A small multi-label audio tagger, trained from scratch.
Training: soap at rate 0.0035, 7600 steps, batches of 384.
Data: trained on synthesized solo parts of chorales (CocoChorales), 39062 training examples, 74.7 epochs.
Rows from block 4 of a small multi-label audio tagger, named by matrix and row number. Each number is 128 + 24 x the weight over its row's rms, rounded and kept within 0 to 255. All counts start at 0. Numbers have three digits each.
Before each channel's rows are labels from the 100 clips, of 14848, where the channel reaches its highest value: "loudest" is the band of the loudest frequency at the time of the peak; "lies over" is the class under the peak. Only what is clearly more common there than usual is listed. The data: synthesized solo parts of chorales (CocoChorales). In brackets: how many of the 100, against the usual share in percent.
# conv: width-5 conv, dilation 3 (model.blocks.4.conv.weight, 384x384x5, each kernel summed), inputs 128-255

loudest: 500 to 1000 Hz (55 vs 27)
lies over: G5 (94 vs 2.5)
conv.54:179129145137117103093139100101114128141103152118121133158117139121181147142185116124140111109142141104120156130147098164151093130129152139169098107149101139147124114123132158137130138093103087147139167143152103140122083178104132124124123119103126140146135147175070135137129118129131118106065127116155114125127112091087161135127186104119101113141133118125116124117136089166111169130122

loudest: 1000 to 2000 Hz (38 vs 12.8)
lies over: F#5 (64 vs 2.5)
conv.326:109125107115131110140122113099123070125149090154177113187130163146125122115127139118151164160099117140129135109126113141139139194097181124151100140091139077126132146078175116152136071085130136149081155130139141108111114115142092117124142115134123112111129140112115130133066141102087127102118094141159143143108104114126129139133116108091109176172143110113119138134123115119133166133156

loudest: 1000 to 2000 Hz (38 vs 12.8)
lies over: F#5 (65 vs 2.5); D#3 (30 vs 0.9)
conv.116:145132077104129103147102112073144085109165099104122143152120119133134110142110121156125140120121129141112107148142163144167110170142112131109112102142123086103146131090138123116146115130138104143089128069174149124101090154104106103127110131112118110124101133086076109110136162122157129155111140153107120108166145144124109125159112124081111133131154102130179127107138114145115122111141

loudest: 250 to 500 Hz (92 vs 40)
lies over: D#3 (35 vs 0.9); A#4 (35 vs 4.1)
conv.218:093171142140117143111148157090123130139132172099158086118129102167067119149134140123112185103152162132134106179153169143086139135134125139122186123161128098127141139147115138123070151087125111163128120151129131141088107140165119128102124142149093108134136118111142143101121138151127131140131123137128138070124159109122136137098152099121132130193126135105116158109115180089117131130116

loudest: 1000 to 2000 Hz (31 vs 12.8)
lies over: E5 (77 vs 2.8)
conv.307:116164105160092097132164133084111113126191149156127159140127153163087151098081103119113128118134097097093136163145100118121129160106143132102126110139133160150133136128108128126131099101121135112110127185109132140114149149118125154112117123115129145122139140145139115118146113196093164080115163108152148109092107160156094154135104112086143159139119131131136138143125078127135111144115

loudest: 1000 to 2000 Hz (38 vs 12.8)
lies over: F#5 (98 vs 2.5)
conv.215:136117135110105138180161130150103142112120155166083151114067093139095116115111136116128124144139106160088106079109131104134103137131176121134118137142186120125132125165122117125134135121156088077146098103152099114163107099136165139134074075113179127150164143154114136161166122110107116114084119147114122128095101087100148084101134144143130108145159141090096151120121126119109129119123

loudest: 250 to 500 Hz (91 vs 40)
lies over: G#4 (78 vs 3.5)
conv.171:094170165133130139123126104109166125094151159126143110140179168117129146125097134163087130124107089146129133130102099107088141127149125121158105110100144141124115131145137134120122117125123083167101131081142132094104130137152150127111131104127144109086126170119138129082120124110136171131107116085139125070134107134121128126124138103125137131138120112087118124139150126139096106142121

loudest: 250 to 500 Hz (76 vs 40)
lies over: G#3 (94 vs 2.3)
conv.81:122101148092098147137125132149146144117141103130147177171099109104093116107164164183075125146158148120112143116131140084101153133099137122113137102122144113094122125155173104136147093146133094094125124176139139068127125082095107145119153147113103095135128093159125153141116129107166077101147087154124096184136118114149130112138171114134159116120143143178126099132155105163122143079117

loudest: 500 to 1000 Hz (73 vs 27)
lies over: D5 (99 vs 2.9)
conv.130:089127159143117105181101133151129120097116110153101144126122121093152116113074078194103125112099103158102131124104098144140117144154096159133111103179119104157115140115098121159098097154101112143106137115118141129121123127152108113119131156165109099107134144171136129141087109080151098129083132119163112154091115136132138141112150129142123127128097159137088129128123138127072151084113

loudest: 500 to 1000 Hz (81 vs 27)
lies over: D5 (97 vs 2.9)
conv.186:114110171137149144165123124143111137126098104103125127134155110133231123121088121102137109137096126121134131108122104132209121137136109129130132088137136124109095131141114116141159138124104115143114078199129115127136133147125137107153107114091089104178111127177141127115109124091129120110122113123131106138113133121139120134116138125149127124131131138130129087126114127131107127110140

loudest: 1000 to 2000 Hz (32 vs 12.8)
lies over: F4 (75 vs 3.4)
conv.309:107128162128131148123144120147155125088130168138111168152137122110080110148108120143087143131159171137153090125082101126148113150102103121137114138131118081157109171100153122110088134101114136142110113125141131183179103084128086117137107117151140152125143088123111151133101136083113087108125139148133164114116148108106137133130150104090116106066130152120100135133076142087114130131163

loudest: 1000 to 2000 Hz (34 vs 12.8)
lies over: F5 (69 vs 2.9)
conv.382:158134142128144132134151135122127147137192153124111136114105119133142108103091151131132163108132145082123113150069124092117128118107162124155157127107143105149138108137129107136129126101147117134202171112147151104172124126157124136080123124113105099119117105132144116156130122142141133108124111134131134161128114123110166121136133135140118153158162130106089121127130145082107140107117

loudest: 250 to 500 Hz (70 vs 40)
lies over: B2 (40 vs 0.2)
conv.175:190146141138110163102183108177092179197132098084115071131152101123159136108092145107183136110156134146124121116156149124130104082125120166118134128105101089151108132114154128125076131142130140158131121123081079145139178143127116148095108087152089129174133161091125130128156151143107129182138084167141105166154105148120106097084107134107143149113130139108131185113146146114118127159143

loudest: 250 to 500 Hz (77 vs 40)
lies over: D#3 (64 vs 0.9)
conv.147:079121130090153137128146148151097128191076103123138173134163134119157162147147149115143105105146150128134113100160124124163105113130112138072130129140121127142155138110115119130108133116119147113129128141128136150106129117157144133173164160164125152157146121124139120117201124186136118126153107135133102178124100144126157118126118135112123174094145138135111090113124166099107112098150

loudest: 500 to 1000 Hz (91 vs 27)
lies over: D#5 (100 vs 3.2)
conv.92:085124129081119133142138120119109123118125132110135168106140135117103115166072100136158129139152138163144137134103150139126158138160130113183199141147152118125129114122108093126129128089145153124127116108087110110160117081143104129130123148180113154127106125131123127133110120094089116149156123117137144177126148109076140120101130106150118138165166139133107112178147121117084088143156

loudest: 1000 to 2000 Hz (49 vs 12.8)
lies over: G#5 (97 vs 1.4)
conv.219:092141134124123127099117114096116128139130137145120105131099150110135144125121128090152153116117138142135098154101081111177114128161062142114188104108139117134133129145103107133105162110100147127133119128091135155144139092138139107137127132134091115148146128101121142116119108094130111163134128129114164120157213142083151121161153101142147106044158112147148099097104100087169167097126

loudest: 500 to 1000 Hz (62 vs 27)
lies over: C5 (69 vs 3.8)
conv.298:130107131106145121132111108102089145116139110128085128098116126111093133124093139151132082105162145132137103131097114159142129126127126121145122114135138153141126131172118116119105124122134159152142119125110094154115134159108211100176114130133111095107123114100143141139117128168090102172134114143131140148106159121119159118115116130125138166150150153089126113135094179070105154121131

loudest: 250 to 500 Hz (94 vs 40)
lies over: A#3 (84 vs 2.9)
conv.177:142122089129101161174095155085126089117117168107086120130118080176104097130135133177138140139144131133150196129137127125091136121114120115094141132111125155152123092156121114145148152140131108134133083130146099125144086130131196174198118108127123121106137135118108148145110118157101112133132131096155109108132126093116144118163093167132089142185107148107123134149103117152132150100109

loudest: 250 to 500 Hz (68 vs 40)
lies over: E4 (98 vs 2.9)
conv.232:098126161109128125149170123142101108111160136114120120169127160141133149123135098139142101112150105123128119111143111120134151125131133116152092114143130132121099145144139169108128120101157111140132142139157127056094063150124153117106111125095112149085105164110128152086082125103130127087133102100133127094128106094120143120129127091124156145116124126122137094104117127128114114170143

loudest: 1000 to 2000 Hz (34 vs 12.8)
lies over: F#5 (64 vs 2.5); silence (31 vs 12.1)
conv.239:111161127123117132146154097142135148149143140179160137154125135140127131133106109132184147138077161122069124176093116069169132114101100126161148151125088102102112133130156170132158151138119091115112121087086103090134145127121157074109132127108127146115130088111099126164128126131119126110106086170135164122153147110156162133091104129069123118111146085118120141129145110111134116147110

loudest: 250 to 500 Hz (71 vs 40)
lies over: D3 (38 vs 0.9); D#3 (36 vs 0.9)
conv.123:112143126080143105101151131098141171133138116133159110156129132127101103105143136108129137118147116107140110108142191112135123146133113129139097141117092097120085138117099106137100166143113139138100165140143117137149134136109111143139150146134147141120094140125116113117213101133150160133113125117120086079146119181127119156108117187067123150083121143133124139149109117144122139143153

loudest: 1000 to 2000 Hz (46 vs 12.8)
lies over: F#5 (64 vs 2.5); G#5 (27 vs 1.4)
conv.35:110112109111140121116146129092088126109166155135117111155171145168148108130099125098140099119089085123149096147123111170145117138107121114159104108107124094154138108125119141145121158097129131090153156088120137134104126156099142127192088165118130164169132107101184104078130084130097129113134144125139178104140100165125148129115125161142080111141128124108120131129145140093125102130138

loudest: 1000 to 2000 Hz (33 vs 12.8)
lies over: G#5 (50 vs 1.4); E4 (39 vs 2.9)
conv.281:158132125115124135141168097098111129098114112181210120140121109118125128125101134119162085151075123107082113112170135130104143122170114136127131164107101105121127145124153145145106142123143104133126132106093137127123153140132152155146097123107100145161102101147125101082080139148136104126107113157145200179132145178104134118130126125114106117143117125122181142114116132108161181140127

loudest: 500 to 1000 Hz (57 vs 27)
lies over: D5 (57 vs 2.9)
conv.127:140118200141124119138135097136118139159108093096162110100139113117178161107138122097124163120078128122086114152149114112102119138111151126126154117084117121111121092127138148123137138131143077147128087139128135124131132113118126155117135131118102128127135099150181155151152093117192130122147146111114160107117116141083138117145113128102117152114141156085063138093122114122120111155120